Weights of a small contrastive audio-text model.
Training: normuon at rate 0.0021, 18300 steps, batches of 128.
Rows from block 7 of the audio encoder, named by matrix and row number. Rows with one number belong to one channel. Each number is 128 + 24 x the weight over the matrix's rms, rounded and kept within 0 to 255. All counts start at 0. Numbers have three digits each.
# filt: filter width-5 conv, dilation 4 (encoder.blocks.7.filt.weight, 192x192x5), inputs 30-44, a 5 kernel for each
# gate: gate width-5 conv, dilation 4 (encoder.blocks.7.gate.weight, 192x192x5), inputs 30-44, a 5 kernel for each
# out: residual pointwise conv (encoder.blocks.7.out.weight, 192x192x1, transposed), outputs 128-191
filt.105:117131133113113130107166135070127137156127090156124104121136130112145129119102132128122121163122140153126094125102118152142175126119128110122140141134112117153167123115120126130141150104125136108165161137143120137134112147112
filt.106:139147082113144124130121119103163179107138135127140119078156142117110126174132123140143084106129091134130148121117135115119134139125145101160130110116131125103127132132110172099155109174146089108190105055105130131128075110188
filt.107:097118174100140125122108120141130129145079153128129137107115146144131141125134102134135156133106107146137139102140109148090171125121118155107097120125135140150113111157121096123116100135124121118132116128136146141111102112159
filt.108:186198121073130123078110108142155133131104102124136105110129175123119080138138138159114125142082143148131143175133138118153166137119111128147133140124106132081112124108154108121096135159168119129140121128131134198118116135128
filt.109:141085107110084098126106116083116089129159128128145125101126156158113138151121138118127125124133134176127123128161103121130115126115151119122109106127122116129095082135116154140131093139129085109155112174137116111135123123127
filt.110:123100140127141126119119136151108163094112126132110184110127121113117125142137159135138129111124099149150170137115120147118147124118134137129129126130088133123130116153138110075103163146165143072136116106143193090117123113131
filt.111:095128124150033165123157168126103109090121138135121175130166121128131133156114130113101100091111163134096114146131113096108132133109119133115146139138132157132122151120110140107136132152133093117095133101141124100126078119122
filt.112:120163139130105106129122097126077145124117099130150162141100116136137128122129150154121140106117186165152158108132154163120137075132179133103128153121154130137149085108122111105097117115132100105117137088095147097135138141139
filt.113:184109120146140150146135137135122132143109143118150139180116084112136138113076131120125115184127158126120140110129153136154149147136135147142116136160094103124114091114149124158128126075130130143131145133081128131139129121147
filt.114:144128126133156151138136149127153112121116157148121099109097140125157077141108087078063150136151130113168109147145157123135120111144120173135143125059135112134130108163152148125122160136131095091130120112139177130172083078150
filt.115:077133198128127136117115128143132105128132165146170128138090137122121121107122150170133141128135131108153139109157105116129142133129115129151112070126148115138152122128136155075128140109119163175095125179149089137179117113089
filt.116:115171150077120127184106149121133131147103126147125129126164129122099134170139129122130136106130157151123149153110108109106140155118146159115104142126125110110129156140144124090121156131110182134136150127121135134160146135116
filt.117:115121188114148112139160112111115129138119092137131163133134123114161143135190116142117135120128143133172136168127147135119121120120121125133139138111135189133092108112126161190162099143115150113115135108104151130111151093143
filt.118:139122144132159147169135113053098125104146108083092103109108168124123130140139115105130170142105166132106145133144128142116101156120166130179154154122118106130128132153096140130118129076130136119133120104146131154162120127121
filt.119:101127121130100158135130120145123123154125118123142123167155141129139121136103129125139108114149124138123106105089114134094124099156103063102123150133137161150107094084147084138064111162123165137126139140125126149127111139132
filt.120:133069118104147136113092146113115109163184124131149189126120131112158113119123115128127131155120101139186147131148132119131126120130136162113095176189108126154141118117126077128096150138160196112134115135097081140121099092124
filt.121:100192089173070144119076126134129126117118123150140121112150112143152146108141138124144134139132138119072123135099134149126101116146119143126074125132115120127103133133108062114150141129111129163124113154107106133128144076161
filt.122:103173129114109142048128120114123115119166061127130102151158138130124108118137150112104115156137137126125114134114097111103135135144107146121105101157163137123130115127167142167088128151111149109105083142078148119083141130178
filt.123:129148111153136122109127141116111137089140129132151122120130153134131151130114114135131145143109136160139131176128143141135121119130142134130119153107101113152123091122142118161163111134132154105125148086166126123147121113119
filt.124:137149085131093123095139132131124110124186107127110131150139120136131115126159138149116146134116076136098110154129109133136136095118127138109120151142129118151145108127146100105131140126106111098158139136087133091085142104109
filt.125:137134112144115149107093112132142134094145112115111134108149128091144127122108139133124123108105139156135133127096126113132134142106089151122130148109152101084111138136194104163142116144128123124128124168093151133119130100162
filt.126:117133114166141113128121121131142119074144126132134114163136133123122150105130119143119143114125098117155137157138097125091150140141145070135160146114130122083106121115134127114123128142120088124107110163126145145133157121149
filt.127:136113145140152149119140114140126113081163129146134149137159122124139113104127118176129149125057118095124122132132157123119137164144122109107082120071108103099151138090145129129158138124069126146176128149094105157142125118124
filt.128:127162145118136156130124158140154104067092111129107136127160114077126163117153115133137106130104158133125143126114092131128126149095127138146147115118169092116137110166130119137127108098106149101135095106115118110084129136116
filt.129:186167127164094146118151092097081115127175149134148127150106120143124147134079155101128131171119136091115085114147137127121132130159128151117145130110146127114114134106110130123148125118095139162128160124082149132112143146143
filt.130:095174127094151149140126131136167129155104144154103089155116129181103112123119108127131093123124146153094142124113139127139129134115134117086069113130176118139111128182133124133133136103118182099058138146100172129199157115124
filt.131:150113149100095169165149128141116139106133085104166121113127131131128122129142112113150143128134163155128163099099127132113130152119103172126104130168139110105125137106111128121148138116109106105158118144131150130163111120101
filt.132:118150095093128125169151131060127105118162142150147145142130127128126124152118101101162123128186114136100132133055114128130122136135119084130121111141123131128168118086141126126089115156124152136126157130120131145124143140138
filt.133:106083126094124133140145094138129115122124090141127126135112123119130106143145112124126169128123111124161133137132138128131134119147118127147131135153124125129165127138137169093134115058099161109124158108087130139131120096127
filt.134:162155145167158167118096162133103110117136119139131129100129143127150136131127134126111124148105132144111103131129092127131119119164118165094131124154123145177068103126147119137117162148166111104129141158130156163147149133141
filt.135:099131150121167123146152131131108130130100100139162106113116133129119163141107103104118099130130129165128130128112121113124081123123131129155090129167154138125109096085138146143143135158141141112147128158178160125146134128134
filt.136:131194068114150148144152133140133085105143132107136099143110134098133121130175148148091128163146127071088126131132136108144128129106116129174096090125123128107155114127122137126118142143122167134131117201153130100153123126120
filt.137:161104112108112136126162151069115117157140102116118145107098121095144134185132134125123114131135156119147126126101147129121163109110123112057168146103107122122125111097102112143124121085109143123135122119142124122143118143187
filt.138:129114099127171154130117111164153127116133174067115171137099160096128093089099121119103101158128141153126085109127174149124119121105123131152133141128114132123112108122125124132142115174158142151132131077083069135132119151058
filt.139:149117095139118127131115135120130145182107112151153126147134131121128129059129130142128122086122126120166150131129154113112123146125144124092131096125145130140137144062103140130057106158108129124100190158117104125128125145120
filt.140:104138138084139148139151138125144104098111099111159118155093130106141120126105122130138115131140126113120100104131120137126142116152128143118163138142115137112158141115116171116123076130148112156150143126135116112078111144083
filt.141:144141111118115115154143172146137135121138130109152123142125125173167171112100099120118163111133143139117128100149142111091134131121148189159104141142133109124138143134163140134132113164123134145097128169136148123091115127105
filt.142:122077127161145184137124149125119146155133118148110087120126122155114128120098123136139126139130111155124121121148099096118104111114116112145135084123123167152184155115137127115135114103145152145131128098128154112144090113132
filt.143:136141187126150087133219122153126112144174089151137152150088125115131108115111068142107127151110113092156130128099096135127170129136106205152128112093122147132117122127125130124140156138124104120099115115142152138144114107094
filt.144:081115113143150131161158166152145080137145084142154135109148129144133119095153179177113113129145130101140125135135090125164117154117136114095124159164137132145141114154142132116102108116200156156128154144126120143113113124116
filt.145:129166119175122130135123100126190135142099103120135107125155179169078121133139133123154141123132124085118146111153114125112102167140133118133086125107146120127117138124110177126140161118130124131099140176119108150144119129105
filt.146:131119197155103061083138127123089130118139104161099165136173117128088175124139121116144115131100162135103095133126131160176109139165128099124110143116133127175127102145110124132150116104146123111042134089111101149110113131121
filt.147:098123117105133101188053148145127130120164102184118145093105097152143120108117128119106159105104127115127127135131148108138100136128124104130120148102098130139102129157126117141102073118155119141118147108135172130140110136166
filt.148:179103116086139145137163096104090137110101127092143144119077135149105137114130131147111159112170128076127143111121150138141147130145154147121128131113129125131128109132148098140125109099119149113169094155144101116130113136092
filt.149:160137134151133159118131106090199151107111136095125129123124130148177106088122116124143174206135136127128146124138123117129123144159154086112091117131105097104109141134140115165101141126118124130145147124132079117123120159114
filt.150:115177157157149086132115094147134134161095150160124171171136163119112152109165119161105132151129116123158139151111122114146124144126128121137142138148158147136136129102113144119102133126162167136120087142104093132129133128128
filt.151:090166145156092130152158098130143136120110112125132148086144113135079139137128133120139093105156134138125115128116121142128121151092129124141128130125141122154090107159099129120092085146155152131112123108131133150142113165142
filt.152:176141084163140126135091149130114142105117136165072150103156135076154136124127130117130070180138142118135085130124118090136146126130114130128146126195093109100113113105152123096160097157127097095132123116138121122059116156073
filt.153:126104123123133113149142159123131122135123146145179132114109145124124131116126158100127127160152149107148133120139156177145150149194139153153132128082110118135126100137149113124147126113124133127096152130119157094175146138124
filt.154:124163155125117069136133130166105085141119136098091109173130112134126141137148127091124116099150127155130132138124119116113124130103094146118122136151108133145136142164081156137181152149097144118111110113128121071134123164140
filt.155:114146114199078133120151137131137084134140114138129118126120099089074141185104107136145127133136131197146116126148116115124157126150113132155157131109141116126129120117086074113146132102134120153105110106134143138111103131141
filt.156:146126083057118116149138165131113119132088147118149129173154110105146132116112152119141100088154104099152144133153141095154126130125116121155134144147131143148147150149113145116130112114124108129104125110155100104122108133077
filt.157:131095129128138119128119094108127142143112124118071137123083123164141141188129096105110111128134105171125148123140131153110135131124132085098116122175094133108117127109113160175131165111152112140167130129121097114100106172123
filt.158:141115125115146119135147174122162114126124137098097158142126135126136163143103167119125119128124147103132127159107116108120118106106130104085112131122158120121146122122105110131093143116140147123121108138128106169199174123134
filt.159:187113127136143167146164116156103135128092124148135115121118132090140109141117101116152112129113127131131164151112152121132129146117125132133115138151111141132130115087136143120095126144124136122160120155112129107091144141130
filt.160:141111112127171125148126106132122167166097142103128134121108128111111137124122139118136161149095094128161086130123131119139096124127128098145114144119153156180134134118074114124124105108113170128165095162098153112084096120148
filt.161:141113171099128126143133126086150159088100141137136118149126115118129154121145131166099132117152125142106156107161137112133149122134163105172204136143146093118146103154151161102104143105109073121148135120139146123145139170114
filt.162:163115144135104137097102122097119145118140135161124163115185180116126101095132137150090133069141130089106129136128143122128119128102171144115105142101089143134135114106144148149160160190105133104161137129105120166122132141123
filt.163:104169148179125120104120065130155114119101118130101124131114101118100129128100138139130100162147149182116115115121136116128173093128158144108137128151122169105136141138118153114146137145136096126086138125105115111196125112101
gate.105:125093122133132119143150127155111129106117137143182159126150138109128150161132156152124106146126086102109197139132156112116151125128128146134146095153116141116118133123124127139133133114130146111132116168127139095120105162150
gate.106:138139173170106133109135102136125121093125127159103162128130114132129129121152132164123163134146116130137154103154128149106128118113131131106177140139125142115176169099122144159118125114148101148123121148118099134181132143132
gate.107:092132144170131171137135098122132125088130145141128182119173138101112146093130139147154131130109141114130136105129129132172123118111141129137144145087124131139145143129143090128120145126082176125095124130123146090130138119171
gate.108:131114134137151107139127135152140123117120111102134165127122121114135129118119129129090144123126122132130112165115123119142127114140153125137161099068133095152160103153087084144123128100151159092100175146153147127161107139167
gate.109:093163165179155138171119089100105137126144134101099133136142117108123147094124102118113105127133139124144126119135140150138149143126109210124092133133122143115143140157110140133139076123153102180131123186135118120139135157113
gate.110:106092151129103168139127155151089104124127148137131153125126118135123121143114096143130113125114093147143124134078178145096106129132136126088133143125161135110105127127114104141127113125174175108106162129122133121141129139135
gate.111:130115150153126074122132163166129086129129150116168134107107160118177127138131127146115128118142114106122139139177160112116100113143115088172124130177147161141100130125100139122125145151121166084089069136140185089158140139131
gate.112:132100135124069081176138127096153137107150127127131169100133115108110140161065114111127158105098119120116107135122121158122117155116143144128132131115122127170124138119147134124145069100077174122103100131120116133172173102136
gate.113:134126132143075066125127121118135130113136127127138113149177134127140121123145156129129081154120152120088158152156123111138130134119149085124180150174152125105136160160140126086113141123097199087096106134124099153122165190066
gate.114:155157118105098100170166117124123138116143119130122144097099109122148132139135090129131130125117121103095107143143144094143106133152129124153137119098118128122146139144124114148132067108146145124127124098147179127150104140087
gate.115:151118106149160102108100190117097094061154114148114128075126131113156133097150135139104115141114112157134131126135137126119114142087129142126110149125162119122159161179115176101125147135114180121137153151103117134105122105111
gate.116:159120199149135093125110110103092101107130123149106154145148135074124122139133107124145112120100128091115124116145104089133145146159137143144104128080144123131153108131136140143124121128102113169128137120109116083167226105103
gate.117:120160137162091140095110128116114128123141147063148169156118166128124151137162117129144120070077132099096161129117100134145167139112083119130129111098120147141116109147128128087125090098134097136152121133146141126112153149147
gate.118:130115112173204130102156127165149134141111115146131134177150170123111138134128143129199124133149108118111101151121143150125123167148122174129144125103125104141121113155119185136075136076127156113119138138117092148097131132155
gate.119:149128092120131158149160180164141142120141128133121123122139144141148107136138067113119118131158088083116139131150135121085136124126127153133158156125132152092156128170110160101087125129125110133132119104168095101101144137088
gate.120:145127133102104133088133072122134125134110099141111133122087131157141142138128149127109130120129155123183094160129131126137116107146179170139100118125129116143135122133136091204143095141166114115138126103145114137115147123114
gate.121:133141188171115131088189115167166149117139153190108156138147100149124119128140136135122120143140167126189153127168172139153123125132140131105136121123104131146123116125131123122106171144115115129149113137125125143112104138139
gate.122:079106130143130123168099110115181095099147127127132120094120116132106105127113137131128145142093108135141146144162166143125165169130129103153165120092167124125141117120114158126149130132123147116119150156159128111150139162096
gate.123:129143136161115129127109120123157102122162129139138164144151145144113130133116148132115110100122131105114093118167113145121125130090160175125147131119127139131166113128145113134092132157126172140159101131126097129131125130131
gate.124:146125137126068129086108152091117126145132158090120152129129115121114084126124132132149152128111152180090129147137133113141165131103165103152107130129145126115120151126113120103151094130146148101116143131117112129098159188121
gate.125:127123142163173123079132085131148120123098098138145130149098139103132142128110123122155150116114135120117130149126145154182186123164151156168118132139104105128139112155125121145120123142132127101185108112121203177090136138114
gate.126:117128124123130142119095120133109101141106155125138154126174131141139131119069144136144165127155132127112127122153181132114108127107136116110124171131117097109155129125114144117073133140130124131163137130091128126120139140132
gate.127:133129139112162109084143175123108127130065119126113146127127095116139138152150149154128103142177142173133120141130207131128122153158127166113129151121110139147129132154103116108112154104184104130138176115131084123119094162096
gate.128:132157128129123230123152148120135110116152147149125141129133161096123109144144144112130126067139119112068144114132154149122140098164115127127130136116084153110176153148128113137146054139174133138169139109122133144126134111110
gate.129:132155138126137144164152175147102148159122164149133105126173124158125129094127167142123118144116128170091106121104136131131160163118164130134113143111110142162145150115129175110134138118074128123115102083108149133163131160111
gate.130:074128172190139152098122164074101108090138078147141131165139142131138149115107155106137109139178163156097132177132153114143153122133117140131113120123126127124155118130090101112112102097126083179104153150139098130136093148091
gate.131:151121162136103111143140103133167157125153125125147145151158148130128164132106099156152118113136121104115154127137140155108133106150129146137138135108104168113123119090163139114144118133154131140118142125117126139085163143142
gate.132:130146116127114148106102112116151102128113110102141147151177133116123151092095108130157135074148112138138124128116123152157126131116128110181138088141142141166139139148116150079106145165194166127119118111126125095095106136105
gate.133:128124094127132143135155157115137129147096159102115128110154083131159146128124139124139096079104096069109171129127136122119079106146154110100099115157128155168143114132149156129157133190131141113131137130089118116170139093137
gate.134:153109141058129092152144146086128126111141111130140131134134088127159128133092144129143135100126130131099122138144134119107127119133131134143161113127156158140141146126128124129122126134151141185091144132134104112130137115133
gate.135:139088093118114074095115097133130122130141123129151137117094155139135150114115126129152120133104103141060110112123131134193166165150113138122146115117087102123081129108129137089127043097124131106085096144140128174138137142117
gate.136:143129134111119115120119086150155122130139150108166118128154090119114129149129128102145148092130077099170107111151137114129094145127134120133136112129128144120155142137134105153139131093129100132137104125150139106140081122113
gate.137:110094127123120133130079096128119148150088116164143122131131121154109101118111171127123128145128105130120132118148115118112119132110097120125133121093152128146090137118122135125105113168154124112118072131133147141121127107126
gate.138:148115079155163099111060134126109136112061132090144112131087143100128143108137136133174099170130166125138136138088174120127154110128128154159112153116115099090082138127127068095129084128103096125124134131172110155150116132085
gate.139:120093073120138126109121154135159124167132143114176148153125138114148132132085095129142137129099150084128169090126131129109071114123157151134135133127131163117131155116112128148153073130122118134112114129133114173136143149135
gate.140:093141132139127075118109100134152105142151119130166069113095157184125138125117146136141099133142119130074149144141143127140132128128129098103098144124106126125116118110132166097127103152137066141089133139059076142152111142145
gate.141:149131082117117133124164155088128109125122096133109094139134112087112124105160143136145101136127151085065124142127121133141111086143109130161191131101114109129120122141133149142125133146112109140089103119140108137109121107143
gate.142:136092115146164113197094172099078127104139151128103104123193138125128155128127138128125129124131108111115071177129124152114166121121149113102148173144085129186155145094156152128150141085127121073128111162168105125130109139146
gate.143:100146160176133150136134098050097133132096127101119165146107150132124127138129142136148110134107083087151126116088117139112124105116127126149087119132124087140185142114137127134095065104160127130100126129159159122102133129122
gate.144:118125138110142111126095109123143121079128079153077131124092120163117129120078119094110137091128139104120129129148145129153113117116125099158109127121097151081131129112150094069084114122121136142137151131091146147130113127090
gate.145:156176120082101114078126128150119154118169092120142102149151186108149098105151104124129104175118113127130147112139146124171131149151113125093122128128091138104130113118119127125096127124133141116164112148114158140116131162107
gate.146:109161158148146106164120125153128116098128174136164147114148098138142146140108129150130128095100166117177174095131127120137168096108109092149120092134133141130135127128128137100127125117138145154081095135131141127128134138145
gate.147:168147036109156136123137127091116105086103112129167154118113133159115132127143163123096141145115128114126112107097178078127086127112137138144120160145116139149127133141132112143116126169115158133118111099129094130179069126139
gate.148:129132139113135127130173115156130136143041114145140113147123120109134159129130118124126120142149143105120129132129153135119184171118117111097157135155118107172123125128112112095133114138095135122145091116136121125126138170173
gate.149:147111134101109119194114095106092115116133124117117132151156128128140134115126134116118126128144105124132141126126091142124125120127123143101128137158103122117113155094106103149101210077129117093144161100125116144165130143106
gate.150:126120116148133139084137146112132043132106113159157106116114136127126122133107173131138105092151138132133128155103120100142140132145121138158133134061135154133085164132120170127095133148181165108170126093128108122125095143127
gate.151:154145142137147128121161164162147120126151142103114122152173110124122108131109120104119152135129137092157142127110145107156117073152136109155147140127107125127149112133133136146162145152112134139138138134153112138111124137125
gate.152:146130170136143116208128117111121134124125161118111094125120142113125129109168055126134083136131102170140144116130113136168123120104148131138148176116103131122175132174102132093124120114099128171124118114094135182131132119121
gate.153:104122108120142152113108105108123116130124123131132128147109113136097134128069082125126088140088179140160116131162135148103097155136141132165114098136130105114124125112128172124128095129130150113145091128118098068148113151128
gate.154:127161117133155113143088138112085126151134130124147193134101131121119129138121133127112128102114138109123094160130083120103137150131138143147092159087174109114146189157138160087134122116109113117130112132135130079171111125112
gate.155:113129159073144143151102152123160110125098089141078176149126116109129124131083139127181153110140141117122110161133169132121087166162127148163119110091149170125140135101150111151134129134152089095118108140160145175117149155108
gate.156:143136128148101122104135133089081132129129084127112153124133135128140109134131149151129103120100149118105103148132112143112129144099090148158124164129114127118147191151137142121081156127146121153085079127096092103163150179156
gate.157:133053188135148101178163062110101163118149127137134113123157100149113167158127149075138151140110134098111153125130126157138099149129143115186093123127134133130133126131171094151131119110109156211103134120113126116088095133116
gate.158:075073143156128131092132162165111154150119090126143137164140176140132184123114122093156132165128151169144127165101125127098130103153114163141115147125111158141102141154127097134121119089066090144157101131148159176126123158106
gate.159:131079125160155058117143153106093136113127108145171154095108100124118142148125164116112134121085164142128087121132127083129147085122129176119171126135132088119140128133119108170127154126131177122127091133136126115174127128120
gate.160:129130080146109045123156069150120132134097118084135114123129115161130127168157167126123156145130100095149146130117121093139134108133072125089121110137173128107105129105161134138132168105124131069120162100109117127182114113132
gate.161:113123119071086115135131152130103081117131123124109113156118153148152137175129184128136149122153157088121139107101171108157107151106130114198087126133162141103128154083130150156115122109091141166106107159092117162119110107113
gate.162:194105142109125110098108101101131109146118138131126127118117157108105138171126116096129132116101155134104140099106114128111150103127138119145098119139129146116125170130128095142150146127135134180104143126129131127121105126121
gate.163:086163122086144167163153140100154128157143111085146156116120168141082131146131146143171133126156151168143129112114128110114122125120126156159115130114097126076120156185141138073101092122103133125063116187124132106146147150118
out.105:103122109164106102134140124162132109113117127107121127130167127131129129178092144076145139110168124143136103116157116142095130172146114136076161127140135144138140171115137147145119129140139139
out.106:147122145140130127118141098148167125122138168115172130131152093124150160152158130120124175098124154122138120141119100147092105124160147118092088117158125121126137120160118149127148149099156151
out.107:120089146103130141112107120058162111116113148083131092137110135097138132107099137081154114104110078133129135070128143081104091139127154141146104105099132081162102160120103147123098144143157172
out.108:116126144155150128120118123135125151111130077111115144133149120102152097136111176124142128127128138122093134100123178150116130131148106141179144138131129092131125146156118131121145155151149134
out.109:136160122145132116137149117178154139131113188074174132135142144136104162128143113125122129124093130125135118150130141104134146127109120135097102115122188101103164149211122107142145109140097157
out.110:149136144105147142128166121128117138134115127137140149116124133108146126128162110104146128134141113136139107123128106134147164147165137123143131083075066098094122109124148097137082098135097133
out.111:133122126093108114131130129139130139128138156107161125113075110161127129129180093100146159105133106110106080150169129123144132100091124141105128153118147123109130117165095161117137119140112155
out.112:147153120141066123074113083154129128119172190159129147129195174119073128148101113121128116118133152112118146127124154044121133124107157126125078155141134150156122089117154128131071129124106116
out.113:138148144126095122150141124138147154114122080119111084116129185110088128146146121143117166089147114118108133114116170167126176154138146105149118129137129138158082149135066093151126152154136109
out.114:126104126142138102126120096102142126151074173132148096111127104119132142083111118139085121122130061149134133140067166133111086124111152144132126122128157165154111122146122129128144112119126139
out.115:146143142181099126125139120121121144070117123144105120104172153079113114138144100075121073166105128094105169148123126121132112128185132149118124119108144143132127158089141127121160154147156111
out.116:131139112150094144111123130124156094147118163127114142126176156097122149108089119111155134081086117126125132155115109148170124133136136136127156155118108172166128102098132123121145118123094132
out.117:120102120091118161157122074149119085100092126109143186131105093156143136112125100162160110147124104111120144134113105105120166100130113107150098159150120122088114115133138136177113129112116125
out.118:131150111093123164112167136096122067126151172094159136109107153138127183120088098165142132115130063131133091126139121133168139157146122121149136099104095134172139135105137128146128106131125107
out.119:127146109142121141129130148140149175094150185138118142190131098101118139117140119130130181110097122139190147116096156094119131175088113122130150134176094145071111140094107103091117128175126065
out.120:127149119093117133144107123116103163168139150125118143147129135155114165134147132152099166135125134058140095124119130128124137097117128156112094148139131082137143111106156139126152123111122140
out.121:124167150129131121134100129153099127168132092106191156142152097128155123133129136099151141065129140126108118130097197077178132132128105130087108118132138122148119153163120101096148143126055128
out.122:110160087177108126114117125128141118148119135090093123108133137135095157143119109161124147147124129131115121142152127130113158120162072141119164114130129126098159165122123125148132186141129121
out.123:162138157125099131161136156086113125128131091128110133116173141112112115118117098102136128108157151048132177060121134161119141123125135103148154077129175129094057135128124150115158168122152146
out.124:124136145110100141124117135058164142166124136144138142113108131119072084145086129198154154122134181133148129173153136149074102144082130134119117138122107119110104153132119125106121129140134099
out.125:143135128121130149126079168159123191115156068119131089137138114143122108183131117139152136083124159102117161127116155135115159127158145116100143157122064119075133141086133135176147167137168101
out.126:125121132120114135136142114112162123153134131101095100120155120139098092141111128100125116114154142143101163131121164153122137164133087130040131096135131150079130147140124128105082113095117125
out.127:132071157152154096145196089129124131115118141188109135134203054145156124126124116158138135119130127150107152101121121085126128124109127140121144126188122119133086097103149077161132138131107135
out.128:126110130133150103143136127181117156134136103114122070130095120163139145104130152135144105107115122114059120147131142172134151118121092139109142135117111140124119110192113079110122129139134119
out.129:142148127146108133127144120090151117133138125126148090153111128188155137138129151146110146173083114152106145111125171117173126116083076095104190145111123126140123164120161111112110129133111146
out.130:076086151125183145075121126131056101151167137116163150129122137145120131129145136137121135139124099122144155123119144151153111134145130132128105171138124101102082150111159120182185123136129115
out.131:104123093125106130124131121129124133102125146181111158137124162124195119173167130117144158134084116139075129135115117139112123132095147105137149143127158108127077133098131163142130106150103103
out.132:127144148165108127162135140134135065132129133141130168160105069134143130083128119121144176096109125121109122136142136105146102136099125092101129123133098127149111155131154114122113106131127140
out.133:163111112121132067127104134136143160117165123124133140108152089106118113144106119153127125157149142146157121123139124124133087086143187098126138163128135129083124102122105136156127126149142080
out.134:126110148162091108109066121138169125119132098135115123111153173084133124125118170111134120119149131128133119110098104127147131130138168103129161123119146152115140135114129107101143131130136136
out.135:098135153071147091115139043142139182113121145094128086131171182073100098107128147161163146116156087169104128170135177140180140188176128159073179092128109142147100169190126142086102141089140139
out.136:143147105151151127106172177124137144116071126124092120134146148112126121104091120104118166162113105124103107132134111104107129127099129115138109112123136124135126143158124127186136132110118157
out.137:081133128108124098156159150111115127155139137192141125147141145105104160109135114106124128127125122120144089140116164186129129144069127132066123115132119107129110134147119149084106129104096129
out.138:118133100098136145137144194163118138200169126100112119148124117132156127118156144108170156130129129129159112136110137160140131086123089111115156143137158111148112150106144082091103127139119133
out.139:139134104144126151126140130126106119125108153146101099115116105124147107145158115132147100153154111139164090113150145127107117114106112136119147105141104130096178116097128133092136119149129136
out.140:127074109128087136150125097161082128129137120110116120147112141175098153147119159122163097126118135148150147130090108120149137122114128128111155146093124147160105128138182131120097088173143133
out.141:142149141131118120113151131153108117084148122122163126115123156140128146105134167143129098130090122136153094144156138131114149128170155117105101130130162144079140120126133162137138120143162188
out.142:123133114136167143116142146122140096115041136125124131133163128122138139089084104095115097134165074139112084135130143141147081142115150125107136128123188177109135102127092109142127149121118129
out.143:162134136156163133133111143141109136147127106114164095119111134158051178102137186148121081110133141135097156144187161143102175119094160154126133150122156130141149134129082122125130119104133105
out.144:099110151102108133145105106156087100123141149109061143116138128126127099191151139128150129092139099131157126105120109126141129105084135121119134159141155169119102105079149112127123147174121087
out.145:135137151114118119120178120098113111117119105180114149132113178148145118095146095127121087132107158130127140145171131129098125112126167132119124108156093164118110148127192101126128119129120119
out.146:149139159121113145150165168148111134163135130139140076143149084114117154120106116147134140124134122111095141098132074146117094172134135131107133090120150157152131152129128129159146151139120147
out.147:143132162129131143141102115122139156102096140117090112110145119114108135150127124093108132168139131121137116112141099164126122090145157139117167131146171120139121079153124148137141122124147119
out.148:112168132121128139129129121112110140128170078100093072122121111137157119121127132103148131135128158099120119127154113121161171124122128132169150124148118125110107084160125141136122095146136138
out.149:124111163144180115141152128072162126126121128139131143159127136133152138082141157101064134121154109098105126103152133120098104191203141125096141107126141116118111109085136127132100164123099116
out.150:148127159129143085131139121136078120148100138131096109153134095160109163126146104156132115123137118162123085125089162130148099137095126163120103140145128101132092142124114154128203119128102131
out.151:108111146153121143122124160156147146135160126110103133136155103107140092107134146130122129178141130139136107207130096108145144162083131106073119155125136140138151139131121160156102096111132081
out.152:117122084106155132142109114127072127131131130154161122096134132119098123157118100092108138077089135103150107154107103126153116130149077144127162108083105120113123143094131126127105102157138151
out.153:120119147185113139146157091088131139116138129155128143163059116176168146146174083093127137108120114123084071038142139126123136109108137154096129129102138091128144131117124141123141165128131165
out.154:131099080148112138096167127131113103175133122103078118131113118113140146081122119129115108112136082173130113171116126137106134092149103160072125113113157137129140176134124127110141109169147117
out.155:147075154116120121131154133147125111207140149132136132150142104132082129132158118142130099172161090119132104129113142138052146157118128091106142099104120130139101148143111129150156144114143145
out.156:102136090119142137104099137121125102182129115098138137148125114152107138163132170121110101133099145187128158135129121116130137103151120104140093179118121130145104085104136142158105106141082074
out.157:132150158137123149186116131084183134127122142116172124156185135113142122177131141136153149134118141127138173128113120115142127149178152145144159137159125097141159111138088064118120150123102134
out.158:111119129110129128048129147126140087162162111160175150134121136135088117133141122117186167117118137104141143192109139107120131091161126138133148128161101127154140114134197128127117124167121089
out.159:124126076116114127134109108130154124130133133114126151130134156148167113157154145121125118154108120113155106173113123120110154083117137152142120159120102114134123128118134136159127135185136131
out.160:132113141081128130164098126135103154095105176139161123131147133110127119109145130124114112121153124128124121152096130108086129128151077112142163119133142127123147168189088099174145113137108125
out.161:111109116112121097134137090140101120140171140132148120144115130116138135145142148146124132128124119136150123128141168105130125070153162130086122145154161131185138138139131133049136125176119159
out.162:166102138139145116134163120099132120109122148117135159102125130109127098138140131126120120125139124100124163135123134109143157124120129100128143127124128117126135156063136117103119109131141100
out.163:123105145120117121098139120120102089140089131112098139111134143135167132149126177151092132150092169129149065099076125113058131129131160118120099114108158125125156091103140113133111144092067114